Rows from block 5 of a small class-conditioned image flow-matching model, named by matrix and row number. Rows with one number within an expert belong to one neuron, the router's apart. Each number is 500 + 50 x the weight over its row's rms, rounded and kept within 0 to 999. All counts start at 0. Numbers have three digits each.
Before each expert's rows are labels from the 100 images, of 14976 (inputs lightly noised), where the router gives the expert most weight on average: "strongest on" is what is common among them; "peak on" is the class under the peak. Only what is clearly more common there than usual is listed. The data: Sentinel-2 satellite tiles (TerraMesh). In brackets: how many of the 100.
# router: router (model.blocks.5.mlp.router.weight, 16x192, trained with AdamW), inputs 0-95
# gate: expert gate (model.blocks.5.mlp.gate, 16x96x192), inputs 0-95
# up: expert up (model.blocks.5.mlp.up, 16x96x192), inputs 0-95
# down: expert down (model.blocks.5.mlp.down, 16x192x96, transposed), outputs 0-95

# expert 8
strongest on: water (85); main land cover: water (83)
peak on: water (81)
router.8:561498598505464496544579501418545536373552451545506450465393432501515412428434517513503472472419511575415576499500429571540424423492493496479446471513593451493550441552535499489432477484565569509542439503565423424515415494459467498445506526517410402538485464462393491548585489432455515457
gate.5:550391526463391476443433529567483434448474411591452506462472478581581471465541591523503512470520548495636422505441499458419488490434492435482486526483511449512531648474480526513643439577596470498481525509493521445548566559442527530563447420509544487512491398472488424487504487505514491495
up.5:486459472485495468414416553567460536446441471553462550443507493680676472477508597549471494499420587428610451497495595507487478489467483528523490500430546385590571544477490455421591465586510483450516524554496425440487515478461474519577548438488470489512502447485494512429533547530615484482
down.5:476484499598493498405504433480438457553553529483488539496543478461544508422491483469507616513528541465578586520437472544486539486640500485483588557507450514504607367547503398492441504638492466476484484458468380488491515440501547525537515489526487453457395510492469528494531564524522556532

# expert 4
strongest on: main land cover: rangeland (48); main land cover: water (35)
peak on: rangeland (45); water (35)
router.4:553435549459433460518572552431532525464450466565523452429418469494497444477471492546504495430404538576437571505520459583535447444474598482492395498433620440491539434544465500512423479457515551520534452500539502428565507440472533463513492495499402423509515461500417515556564534386491533421
gate.0:477504531493542505499523409525424582444522565454497490491485552605498496549461550451532396566498509439464451517519429424484485513461498555559495497421464570515445400476518464561388588405576478536462488513479420481557514504530534509519510519478477496485397488515542538484530444574482478468
up.0:581526548504467495519562470448463510514503489479444520428508525519475514548475504535518387492501438512512449425530522477511518509563508540535462502479546476528518451455524427503381629445550528515494486528502339462482500489394470536423552484489448498496526527437510561478525496616509466459
down.0:584483494501492493452472535484586475445581525467497490480569452483561498485506567479495322516395524548524572478540511468497434508525527431485495499517512463509563589473554469500567491591544454501466501565512534494508570472519517399501441441528458485540410423528517455486534505505458459547

# expert 3
strongest on: main land cover: trees (42)
peak on: trees (42)
router.3:602428598475452492465600519422500491433496519547551438474458448490492463437472481516535490478410521544481558525514437580555457431482570518510454475469626459507592421542515502523422477411480592532572432451576478399561522445418496443476445531526459393519484526503452504549519510461520521514
gate.0:436510434506345463515474339527442549420488551503572511427524502490602498453510495524618443464581549546510515481484500564417570534488463534510527536544449559468484452559558552475409447589407508502470498517456576494583587612536452512460446519530473503487511479416521565486459525397539452514
up.0:544554473536689534547478574511557507461410448562511513534605511445507616542569487509537465520483542506533417517487388471485578476531483469542502484547452494534468479454515461467532529542469512563468479490493445539408500501550484353475488564550505518452519557529478551474468561456531472385
down.0:535502547541508508479523417498493454547453530511551494397484498535541495410531497532493519528535416485504504502556608419540504558563512552548510530520464492525411579622532514510451493525382469447458531435450485469425503455548376490568471467442500503548500515435530443539454598530544495499

# expert 6
strongest on: main land cover: water (46)
peak on: water (47)
router.6:559460489500476491494535496434527529451496476551488456455412457518484425387542496506502535471455527576448629527506459552592484430433538453503433475459518479517526514539439566482453491431516591512528419498587449403521425427477491480537451498505418443465515524498419476446599563443559500427
gate.0:593527506433565514516491411448474467505560600554540481465558524515538499480602585470367418440553579571526479453445572409517527487541457475466499550517502497512442497488492485423529508465415500495549515386494459528437574563531522473600452529511432511526445493481528465472510546516430502530
up.0:531538428484444474427483428509453561511501531561420513439475530546507384455481458523535450527466436493509417385390443501466514496498550460470471456547442481467527484532599351432511457465411458490565494437513586490432566463438480437485507483509527478506453515508562469501472427514604538465
down.0:373539497431531504473496508506595508405449498432489494582507528523526493491505478552508383542479580492504494556520475513487538503540432513570476475509453491483516615438529479521364545460498559563496530437541405426499485600396483490498548489572508519571445502430519542497450493504468504510