Weights of a small class-conditioned image flow-matching model: num experts 16.
Rows from block 5 of a small class-conditioned image flow-matching model, named by matrix and row number. Rows with one number within an expert belong to one neuron, the router's apart. Each number is 128 + 32 x the weight over its row's rms, rounded and kept within 0 to 255. All counts start at 0. Numbers have three digits each.
After each expert's rows are labels from the 100 images, of 14976 (inputs lightly noised), where the router gives the expert most weight on average: "top examples" is what is common among them. Only what is clearly more common there than usual is listed. The data: Sentinel-2 satellite tiles (TerraMesh).
# router: router (model.blocks.5.mlp.router.weight, 16x192, trained with AdamW), inputs 96-191
# gate: expert gate (model.blocks.5.mlp.gate, 16x96x192), inputs 96-191
# up: expert up (model.blocks.5.mlp.up, 16x96x192), inputs 96-191
# down: expert down (model.blocks.5.mlp.down, 16x192x96, transposed), outputs 96-191

# expert 4
router.4:152093111127103054096131087188114140084117098104098103104125161173100134079123086138114093090096104133130157107085147132140080157096136140137156152081142170111102063082158161114088090103069098100187150080113132095087116120119127130154107110071110120147109152154108176064176165140140131087
gate.0:133149109192038149129168116106141088181141070112167121097144108103145181112148187140172130161109000115209150176097095112139161108110168175146147066087128115161130131125140090147144057120128090187085147146147121135120135134129145148117129122155085114159131148122172120163123126141107127119
up.0:161156129212064190126194119109136089224156116128254150141166069112137178104177129148150123154153095115143144166126130137184137134142200116176124092091146139157131143139146130154168097123137084171074159166112130176094103115146170123189099122126099115115152125120188140125115146121118106103
down.0:159137159186170178123080139106146077151174137090165178135114135110105173156077146115062144109097195145103137083084103124131145106083194214142136137117131110080136035139168175129105089112125064145095114118130048137114179132114107126153149085105125148039139107113179124113127120104097128132
gate.1:136120131046178129135210125130129068095124105114199119171163116129108175128128145145179105148138147053097086170127157139116128107125125126129140096047114130139100188186142115143145200160134194140147071097116136133152156111139160087155100121123094155079100163121173130140156122122120136093
up.1:158110082053203093150183134119143106179110133120190117171141163148144128172117158156173137146149174055111121093121160120107115128122102107083142069100118146147117169143174116123142121171147164101165082093100134167113105101125123071124130129150121161140132151132160124104093108130122157089
down.1:157132132031170212120161130131132155102147107077119187118055145142124151140145118131139134140158079147194115190104147126134116126127160140099132080141133119187109139110162110088151005114110184090147153124124133118109164116109119097103130099101111145105130134152068126220133151155121129158
top examples: main land cover: rangeland; main land cover: water

# expert 10
router.10:160093116133119095120105122199088098087088111095085047075117149194127122127119072130059097086114090153118132141081159116147117164107132142130145145069133164121114084094159147111120044112066118155180167082128111082070156089133128131160117142114176134130103126140150183090182175108194099066
gate.0:122080091160107171131159100118130198156126201125127144153182159150155126103113144148123126065095083171145167135121118117110132135129160073118135106077149124134140176154194098106074132141115120106136161103157164000176096123141141117064145103097136060110095142119092122102153082114128140075
up.0:117130184204082147114122143129143142106070164130113129147123164127145145057102160137097151120073123119105020156124110127176133101140100153157130128141111113105132117124156118108117068137132127117117219157115126179146033116117147109087140103150124123133106121115107132162124117141123140119
down.0:137130118075139143111120091114138144089120046148100108132137110090145144091223124115127124124150129135134170187109126133138110122133178162150132095166130110174128046097188140135141075157112120172210151137132149112132128098116142050059151117106131145160155143130135119166104115124181130151
gate.1:115088087150145120136149130121143062185139098110243136140110112120124142156205133154191109109099166071195168137122015128116145107142063127166117187177174144127096194144183153123124100094134155124113126164116088130137084133148138168126112130136129152078114124126109116140137123123122112155
up.1:138098135079156132141141146144134186130130086137077112156072146141146105072107193140109123081137197151182148061129137116119118111127102111105131113101147130132098119144031186151206121146134113122147140121145156142144136051133103098133114136124145191184109140154068132075107129122153118119
down.1:124140134174091099080151109115072138154158097097105057100198179158100102161149143193075146150108114094101118107149133108142092114100136072118105110109131144099124212189179148193140162154122159127121131131132219104134083100125090146180126160149124166061154174170060123092100136165105136149
top examples: water; main land cover: water

# expert 14
router.14:171098144097177066175121164192097132100124124105121047068118147169126148124127072137047159110120076169144131114092136120132096111122122115113139135089162113138127075122143152112114061127063095182215144088123090105150144104115124108156116157133156071139108128162122204088159155159172102067
gate.0:114097113098142109119109057137136115136134125116107118143134140132126181115161127125128105091110104154190157167143103114120148125142134119154132135051132130110106255180136082132088116125139176120071104145143071086147069088131145163094149113116098186115113114139034119121153118105145136132
up.0:142138138133123190155177162149125180032123141167032111110154175140147082162209137104127118081104090164181147085133123145120106159160172133145115116119133136132125158123149102158110148132121175076120108180094113137143247151157118148210120155103119133101117099155093146044134100128107125104
down.0:153153091196138134123095139119126126069137232137118122103135054128142085114195114120093144141137148103188119082120138108147121135146171141091151117086142145036084234138155063108178148096153162140080127117128148115121160118116123125154122101131128109054121075159221138111097097151125120100
gate.1:105086127066171194125159122105159157177122129127168150145123139103118080104183165142179159069001124123153178164132123105129143132130116139116104108191122146128140228116171094139116110114154129079127111114145113146127172142148114116118109133126122197119129136158130128125189153151131124127
up.1:111140135075117100143120122115149154061158117140214114124069142129166066156065131089121141198183106114089175117138134114139134140128100116172165163117135139109140187118117110145117146108135094103178115075153113141108129096135128151138155168105132169134122128131202122093064142112140125153
down.1:133091095032086120115099147098129145095127133152131165122120089110119230119140197128119109167148057144118101085162156111142119115138139108133131169159116150145121134132074124095153136134124139193118135113133109125129144127102143174114108159104124155147153096129159097211150138095105122126
top examples: water; main land cover: water

# expert 2
router.2:132124134095066182177125149184096169152124161088076111113166154143148119138179161137184092138092084178093159102085135094151158165158177107155122103108170121124149200106144138126083064174086109167112120152131117130162131112166151091160141139070161185118147109164146169149118098122091126114
gate.0:117141113086067101081084123099136163130124060126177143148093073113136158189117172138130151093086050061031176135160123125146128114113205105106124111090113117134126149113131053119088156106151136121084075092147105126088145144100141067075096117141112137140113099137152139136138107113147144114
up.0:136125109080121095160155106140115128145134199144158146124072091153127146077152144140157118115140105109066161149107147143125130145147169090160106109154098144119134242108112052129067140162108122084134109115150124159091126152162118075072148149131144055128151150166161142122150097152136135137
down.0:154122144097099138122144143132164100098165123110195078126099210136122102146106093091181130142133122095235144173128109126126124125127072102127096096112149136119140071107146129096179151095110118172144062127126143147110074108144125033178157133119141059130122141172098133091119130094166140147
gate.1:127147147118118132134119164152104157079082121138121105138189131148157126091099137110141149119171080154121143106128190139133133145112121122133130156113148143172144103099208098144113088196152124120081118123153160132106123211128104106114149180120156086119106158130150142063146151135125134171
up.1:108147127088189081129172086144122171149120093139176132144118127130137137128144088134144153150087111163141112163144094137106146132135100164192175113159146126141123142103095130148118128156151072126164103167146149107077082149141139125080152140129135124101111141124101129076170115130113104154
down.1:114121106034164161127066128116110184105098142130102118140146099122157233122104104143136123136092187115114133115117109126125130127152122121093128124139126130139122153160129174130057139147153106144128150121124190082110114094137131125122136149129122140103125111152119123094073145132132131190
top examples: snow or ice; main land cover: snow or ice

# expert 5
router.5:149076110136155124113102101186104106091154125095118071037157147168106120128086076137122093081126068161119131170134150102177178134067116131121139144105170152069124111101161167127090099079092088171154162122127108152097086056128099151139122168157144137143093114124156185067170143117172152102
gate.0:108168150122140169096216125139156180074097145132177141192103146147144117084148089102080142129122123163092114124176109117074167128112133103094132168089097136116118135127180156121117149142174170125104207201130138177113113088096114125107155091108117116109119082108109109091127112080131133120
up.0:137100091166128169102130128122118138183110143135128120156090097115140112028100098126089157062136109105080077147165149112081134114123127174116096126137138126092119215136127177131078124140156129140108096077121144104158054219102095150146092124122120155106108092153052168132148167101136133077
down.0:059113175164111125137102164115094065121152206120101091141130072132115137194122113110171142126137111105120072160146139130107156109125138165135126129148129117124151193162128164114067157149133162133108071131124095110147126135142157157071129163198153097114069115109142124098117110123110128125
gate.1:105125153137149142105134169113143144071091124110120146090096184096090102190094147143136125144073123093142104128122186106068147127117140079125137141091101130114120072106172127088075146093105095061128100150113160117197037161107115162136095127150150130162114111146061130161148110122095127160
up.1:092125137126159183113144148098151087052096192133149128142105172105112097194126131130093149141096085103129124158127220096102173126071091090120093094133076113096141145162167097100077135101117143086087115177125146120227112158107122101105102119180133092142117109127159122122173115107123127148
down.1:061119110100202085132119165111132138137124123129100073150172116125118155148181139134189139134120179143133116098145191152092129147117109085169129136103134111185151086107097130125146102112156221098111136122131134124068080133128131127064135169131141108058113180109117119203082087127144137141
top examples: flooded vegetation

# expert 6
router.6:146081131090113090149108125193095096127085094112102037087124153152109119097111070137091116103106068152125116113075124122121096095129135121112155138101150160127114059097150166115103059085059096145196143084120100086084101109120124111165098118108141141128126138149159198112165164128163102075
gate.0:127148134072072130125091127127108160130107103124086117087158111125143222111187152093185158125110146126070120075123094121108115146134180156117123122150132146143106125135054105151155175166121187173098132098114183120121232170127098158155097150070145162135146107126111146149136118109204103166
up.0:127127139171163127137129118126138081146122123120187116087138154111140163213053102129110098096132140148087127167114150140180155113113158103123130188111152111153125110082130154098209133064096130159056073139135100163116046089121126153093149109152167087164136122107057114155138171148140125113
down.0:151172095137116025144112162129124115116113046139110096158169159123096114161100090137172125130097148178072115159156121114130125128117119182178122149200137117076119106110196055111104127148118194184102138128125163097086185189115144157156112172123135151128123055154188119148147119120139122133
gate.1:119129145107142190109145113105115091087140143109165114101105105112124154147146169116232167172074139083114104151108182092119139135076151124123141138129076168148128153108098098136100149108134001105101130160145206192139125029111080112120110176129135114104134154150072112144166094124097122143
up.1:133148101112198190113182060089131073131154141090137116171136152107118164140101082121123177141117114117090147122118150093098114128071169152109090177105096156124119180143141083108105125144147066095128167146115126231111244112090077145130137139119106040103151139167139115123134104144068142124
down.1:138122148156107101107156097125122200092112146170145125127195167122095111092087089157128136142122109116241172190124106133113128143126100061137097154122129141174142183161147125140137161132101107146109104121128093150167043087106133136135115114133145235080127241145161143112104129126144132205
top examples: main land cover: water

# expert 13
router.13:114155104079162147185168129128119130124186161069119162178157120134176156153110132141183126140097078157131156071095171094126184189141165164149140144188076084128150199128180147089106147112120108158188110109139109102105100116095170099130129118144128068120125089144166169126144143133138105071
gate.0:126125127102090146147126156150145108122119162138103134137082191151112105089124216124139138148180164156110174066114139118144141147117124146159133128052160141108112096115144131135172250073134112123160120109161133090128126103123122137097145156135104102137120122136103127149157096133181109152
up.0:127136126196127098096156104109125154167161104122148130133202056100150160154170080128110124077093072082144094175140137130108127106126151135107108100206116107148141141148123153120064044213132153142095152166116109160096118200125140131151084100136157139124128123127122142162134159118071158121
down.0:122180080141104057117107180151127171150118136143123114072177154109119123066165179120182135139179104104078100147094165107141108130123034132141115105106123141125089109118048086149116090103127128102179138136128161090133132099142096120117104136074127144135105118127224146132079151143104127103
gate.1:121132062105069124146152120144104097168112217111131118078169160148101173148069209135122095209122097052130130109127058123157134118146105151113110112144142128126111152147093166136143121091130154171105081055133106087122085062151117089085109131139138057144134178126086102146130131137166145127
up.1:129099126195112095142095110117136091098118056131131109087175144137104120135094085088129079098121180106106157098126066133200150118154134167108110099112155139110123100089107134165183168169107178127120136124097129142184046123150130101157146103128115019133132084125146120140147176142201124097
down.1:151145129112146153119167134091163123138117079134025171108121156158136182100129198148138109132124071170077113109123172156119152113066171137173101154072117121126102087130136121141139099123097005113099140125128165087158160128135142154128142176094127104191103070071124135171169132140147107072
top examples: clouds; main land cover: clouds

# expert 3
router.3:148097116064120084110128090193103160100131132105081069110137144159118135115127089148138125087096108136166115109075139131168122153115140144103158138089112162107121058080157155107078083093061100160219164096132120115096096087131134130119136141086145100153123071154149184115169124149160125089
gate.0:119116129128140116150139119129140124087139131147154135110133032155154144118112066123141125118216108086067140081128138126113110145142156139136141082176152157103117167108120150123146150099113094142148160111152213171137138122151133123067146168131100060123125147131091127055117149115099120125
up.0:124108196122117107086155067111149147172159120092155119161075167098123096058129159155173134104083106145131156207140139107092096118106106143117123160081138146165145162142145143150041068179139126189098131174121113086091150145121098163175134121112147112128136116138109119134084135141089163189
down.0:095178107136160154164173146140156065124117078138093127126075184116125132141135129063099127182171138117100146103059094133144114151125179104126150138127106134175108132127171123133024047167139143151099176135136080091191123179086086134152133129108090060132124101088163123201146158124111126117
gate.1:158103112179161086147123134151115134093095130152053110140120101141132145137130159117127110146176096037143033122123128140151167141142141170111146065121132142133109162123125168126134122123100120148203156106116065141067161126152100080072127138108158110062172134147046142164137141137134109137
up.1:140133127111158095125122080134135121115131107130118129102100137115161106067133114118121154165152144114100140126133047100106126125107141080095110073174155109117111208093194131127150177168118036113207133164112157103067060159124124168093132119103126105180137100131099143110128143128126157147
down.1:100140137163083186115100107151158041215134135149106174095094109138066139181153065155106147163183160085220104147107124123129108143100163166129135122146122130198123046121115129139146058143072133148130116128122129110117110117153091134105128157123128120124144093110125118103113115143112123080
top examples: main land cover: trees

# expert 7
router.7:162107116117112073140123128199096127087153144102081059132135165178107157108121092134062110094094103162108085117093146111182081166107114143110128142107134148116136096095174132119110079112071121169162180102127111133104135150129130134164107141083123114121108079142156189081159132147170117088
gate.0:144091106123137175149174174123116134128126001108166151170102161132108067157164133137180129094128093193112124166144129129096133138116077126127137106190133142123094132130125097116207138155142146091095049141121106149121150172128124125123098129124124094118144118153197132135134101139111103132
up.0:136108129093154180129207160129115096128114072120178151148105170131125122164136131129136126096093165240115114163142139128102146132127048102131120093164134123121119147116125105124162131140142173106097035147099098172127098217130131173174096120113117091150120134131198134145100124117127107105
down.0:133165105174099136130070108109127069174140114111179140106143198101109054163065121142159134131122130144116144157130109126117132108121155140120146144119135141114138101065180126137106094155124198135203205131133126162089126121133141109152127109139121180121109099093172133093135134135146129164
gate.1:132096127086141124104151157152126133122115060149104118078126139113124123129010097134100138133135131098151177160133130119127113140149166154136051130103188151146158168129108134118131085194125072117089177084086114148130106145139091193097154137125115155141145129180133132119038149108089117139
up.1:134134113141113105124131150138122033151121180109152127137114125126128127124129085118139132139019135189141089121137095115166114119103044152121120102139133150168104104108127148135120106083126106126168125124106161133110159152155135124147129146119140125110108160127214130073173120121157115099
down.1:121115223104120090095181127158159088145115065136076138155143163110149138104134121071107107144223163085099118108121092111169126140102118105142141149103144153160127131135098144110141177187091166166135127126138117144155111095106145183191142178131116169060115156106085122179091083168102142145
top examples: main land cover: rangeland

# expert 12
router.12:166103134130102079174114089202107128101097116103080035101154142142093128104131074119107110097104074172138142116128157120159081138105142133108148132067174118120107068109182160133081078102074103130214167101127104113115130110158102118155103132123096172137112115149127183106151172156150117090
gate.0:133121089021156118138144155108138155146114042134130117120119133142154170156138146136189131164098152218182171150137112133146163117154125108161140202029138117144152184169128124147168120218128102102079079175114085116151172132159121129163144145147127137118126143124204126135093158110126150118
up.0:137153107050084142144101170143132118155160028128070124118154154139138100116122125139115136142146154168125247148126161153140089132141068119148140147129165113122154175163096145144145125224127125129024098096152086112113125087146161109136122134144120095123115148125184131151133149147164160143
down.0:128128152086131168131123112151125133098106073128132069102219071071115121086149088130113117137047119182073182125129158094113142142133137199154159095128140138112114080058120129126165177141127121130178142150126085114081155100148146144118179185090113145061123072116129143165151154164113120142
gate.1:152133106116160169132087116118129115181174177100201150083101113096134126178096104165159151036160159128122072173142149094153132119132120055138129079157124118156136125132089103117082078151144184154135127093101184176116104175130134063102169118138133096110096135145123128119138159124123143137
up.1:142172111130147151149061131125124138088177150141173093099105113137123197088141076120076120085127181128186101168116083136168153138124143085096135155143056121153149115163095097140117075133130151180113053106124103151094110089133107055147116149165098150138121133130073154146100154142166114144
down.1:066118134183125101139132091133159059129170092137106096134182127103093202146131088095117131116079115135162107130131123105149141110101156097169124099134160112168122149058104102176121064114122143102116151120123095129143090121105085105151131194140144179088061095083051128065140149138111119159
top examples: main land cover: rangeland

# expert 1
router.1:148120117105158016133104099163116085109169103099089071135110101151125157104093094122122096098090083115093120100099117132135076156108089135128144141119181143103115079137174175125081091085091084107203153087134132094090110085108132129117115114103131139152123085146165195127165193148145107089
gate.0:123087127073139173135085122139164159077125117123127128134134134140144130125249095114150124121147132084105093105107113128172133137124131106124175108188065116106136085132096106104118120190127135117138071105097139092129178193126139118090174127140052140124119109152234121182167147134153122153
up.0:112133150083130084155201141122140108168134055138113141063109136128105130089148101098128114134163159097101162157122164143128156172142163158108095025173119143157141145133066117122182176119118108138128122112111102137110116081145106112159168147114115088136143132140157138115152119146099133148
down.0:081141109176167126108043149111111092090124075091141113122108125138142101145117137126199137160060208193110192165141097157123116104141109110160119165093152125075114095107187115105137126172112104120076117146130077142123116105140087136122137139132113153158115155136194119044158143162122138091
gate.1:139090113198151041158042154129117131128130138127036134160158098148108049205143109158160097061120106087103085135111215140128133134136168145132109112099161138141139161102165108113068109180115124115154124135125082113156149179158124131103095144110136115110126160146085128116139173136135121141
up.1:120132166151089144135053117129113130114103100105087114129094152143119141214238110136116102146134112105127120129124105115120104105122118102113109149124100130133120084131069096115151135161126151097100141175144162065136096086116109152110079121104143096129118128124102109100131100136061150151
down.1:138153085201109131130145155126097071183097130116134113138218162154160142090207102115118129134108118162223127086120074175142122122118135072165171139153137116138145179101228176127130159142151096159118096122127073131127136114123129114157125181117130134160109207122143111107121129108137132188
top examples: main land cover: bare ground

# expert 0
router.0:140102150109148112138124099199106129133109101077094076053142186172110114115085097134080113095115075171136128097108140103135150162114124147135141151084195128101125064105149149111079085126065100123191183108138081107105133093141120138133118146099128150154097117146135179067158155138155135101
gate.0:108166144184143172138120096130136091139109148110084145133131180131132050110150030117135115111103152086109075120121097125107156153138136135151102191113156128144124138154224074117036174124134094162117085131125167087132125116134159144108170142136131095126110142130070126116110140124111131150
up.0:129095150128124114109186133123141146161170134155114144113089156126117073175167055141086102184093097119122122199131118166120101097144167150127155113104115153131106046091160059149088120080124111159133059185136150073098141118143162204106134112127150108108129139132119132147119220157162110181
down.0:123068162165063202121161149158133067144146131130123152094108162146151085063100050153161126136161122130157124149112087108111110136089088191134157137134106114150112188124148041148181104076111095176102176129125176123063153182147116127129127121138133136189109130132125135147150141143132119150
gate.1:104124147163131093134099059141138079106163036135069140150158133124143163045078163129135122118127121152091127153127142132114137147119191143120118156183115108162146124111231093110125077105135036044107104082128100112139114123131143187126091103089131127131110116119063119095172115128131116112
up.1:127136145120152148147119148136128162161097181136136106070125111146119132164067111131086126093150175096158139119100148118182092131132083095090119127049093131107119103189085139107194190164108101129127135146096103137149139104129102155138136153109110165162132105126142134127071153138116134139
down.1:081165134117169137126146148144167094136090171107141062115164112127138167141157085128183121134111093129094096137141089143152108131126117126128123172216139129123130082139165124103090074090153091129138079136127128115119157104098101088181110107122142132128067121171102127118097147128093132099
top examples: water; main land cover: water

# expert 8
router.8:159075125107135046123133117196118125105111101111091084072156131146119130137094066128123137079124091156104132129109133142126135159100121144117166150079145142105104061123146198116121101140053110146196170105129105135110102108144122130128126122096122145117117107147162196094163163148140116085
gate.0:116110090038147153133116122118127212107162125125080119129155176129122069154191164129120093130055164067055133129113131129102127108134174098133118086118138122138122212156144132151138158152121112162178124045152183144084178104140147077111185114130147081079121115127136121179091094127118126117
up.0:120139173084112120092152144108131204158112131099163115077160173105132088065185201133119151201115103163128106204127145116149115107130118106124128139164131140168130165145084021136138128181149088143125113131125086159126204181127134066063167124120123054126120132133152117168123127144098135105
down.0:149129131191145146116106123139147093139118040124189123099147148118155151085154111157212105118076124159140093110128115140126117136137219180156137175184140132122118176164216131149235148174120077139116151116126114185147144105160125198156134101120116137159112092108121139163132134124123122148
gate.1:135135119072125060116151147129137093119162151129065141103170156114148174170092098119169131107104241133098189116148110130185134124130083106090090064157114138118124167156060136130153202126118178118199131160128169177075140073121152178139122126135108101137134110124129136065150153116151125123
up.1:126144113189147174119127129114115187133109184131152110160088180130134070168100081111084119133097099156123106054147111135100141117122139119112111212087141128100134091066212128130143036092159106133146209112142086171180140158127113168123160117122128159122124109117114127121094098125133098106
down.1:096122100159165092129122124147128132166142145133112139162121129112140101061101141163080149106197134097130095140115120141160136132144146119142108106114140119095153208133058150148152211120128103170117134129126157050117166154144111167074138096101137107083139125105130147101133155127085130150
top examples: water; main land cover: water

# expert 11
router.11:132116148135101115161098127193103077096104139108100062113091132138125137139105072118027133095128092148143114132129109124136103108110126113110144136115157114106124120144183154125096066134070109137198161092126086116107118133133113113159095124085115083133128134157135194069164114155162114073
gate.0:107103131114140147091180177140118144095151159104132142107177121123100149163146090139145118159138069167066104106153161144126123153111115159147139134128156098113104172146097206104142149197116082079134093096153116061104072175107124135075110116153151177174113118126076130084131181099125133126
up.0:126140128112085118146100139095134133125092168135100089110112120131141108128119114114121109100144138118158144117126101103087176105128146120113119185103119126166113078087193047142122088154133173126132174100133100139166101163147133133139141135142131105081121147109155117114162151128072144113
down.0:032084101119081104177181144134143167112156121107096143101128117134120145100148128123117191126133154147134131094142108121132146124148179112080142113058116108115105090136123140110103184080090152161066138104129152107152113194115125124150123174173128117185094067102079146113163155131119140130
gate.1:117126101216122141139118124142119187146146176119075134127145180148134127148067113131113127072076126133185170113133149115108129122115133089112102215103132127144120115181209094092072130143134098080177168135153112167115118081116118190167110122152134061165113142112152115114139099122121142088
up.1:121127119206153131162050159116146040115146145131066141146136167133105111138107098124144108076164100094193185081120176133158128139109000115123098175119147119132128122137097112098093127130119053164215117110141101143155079107142124169089120113128139114205116113108147126140114142128101127127
down.1:120162121182154110116163122161134071072103042146174129096106145094115065112090132167095147097083073180097064151107104130139099115146104171115116122132113132100077167083157182185164086131136092144181153125123186106094179140118111147096144145122110133132128087105173147094143152122138126150
top examples: water; main land cover: water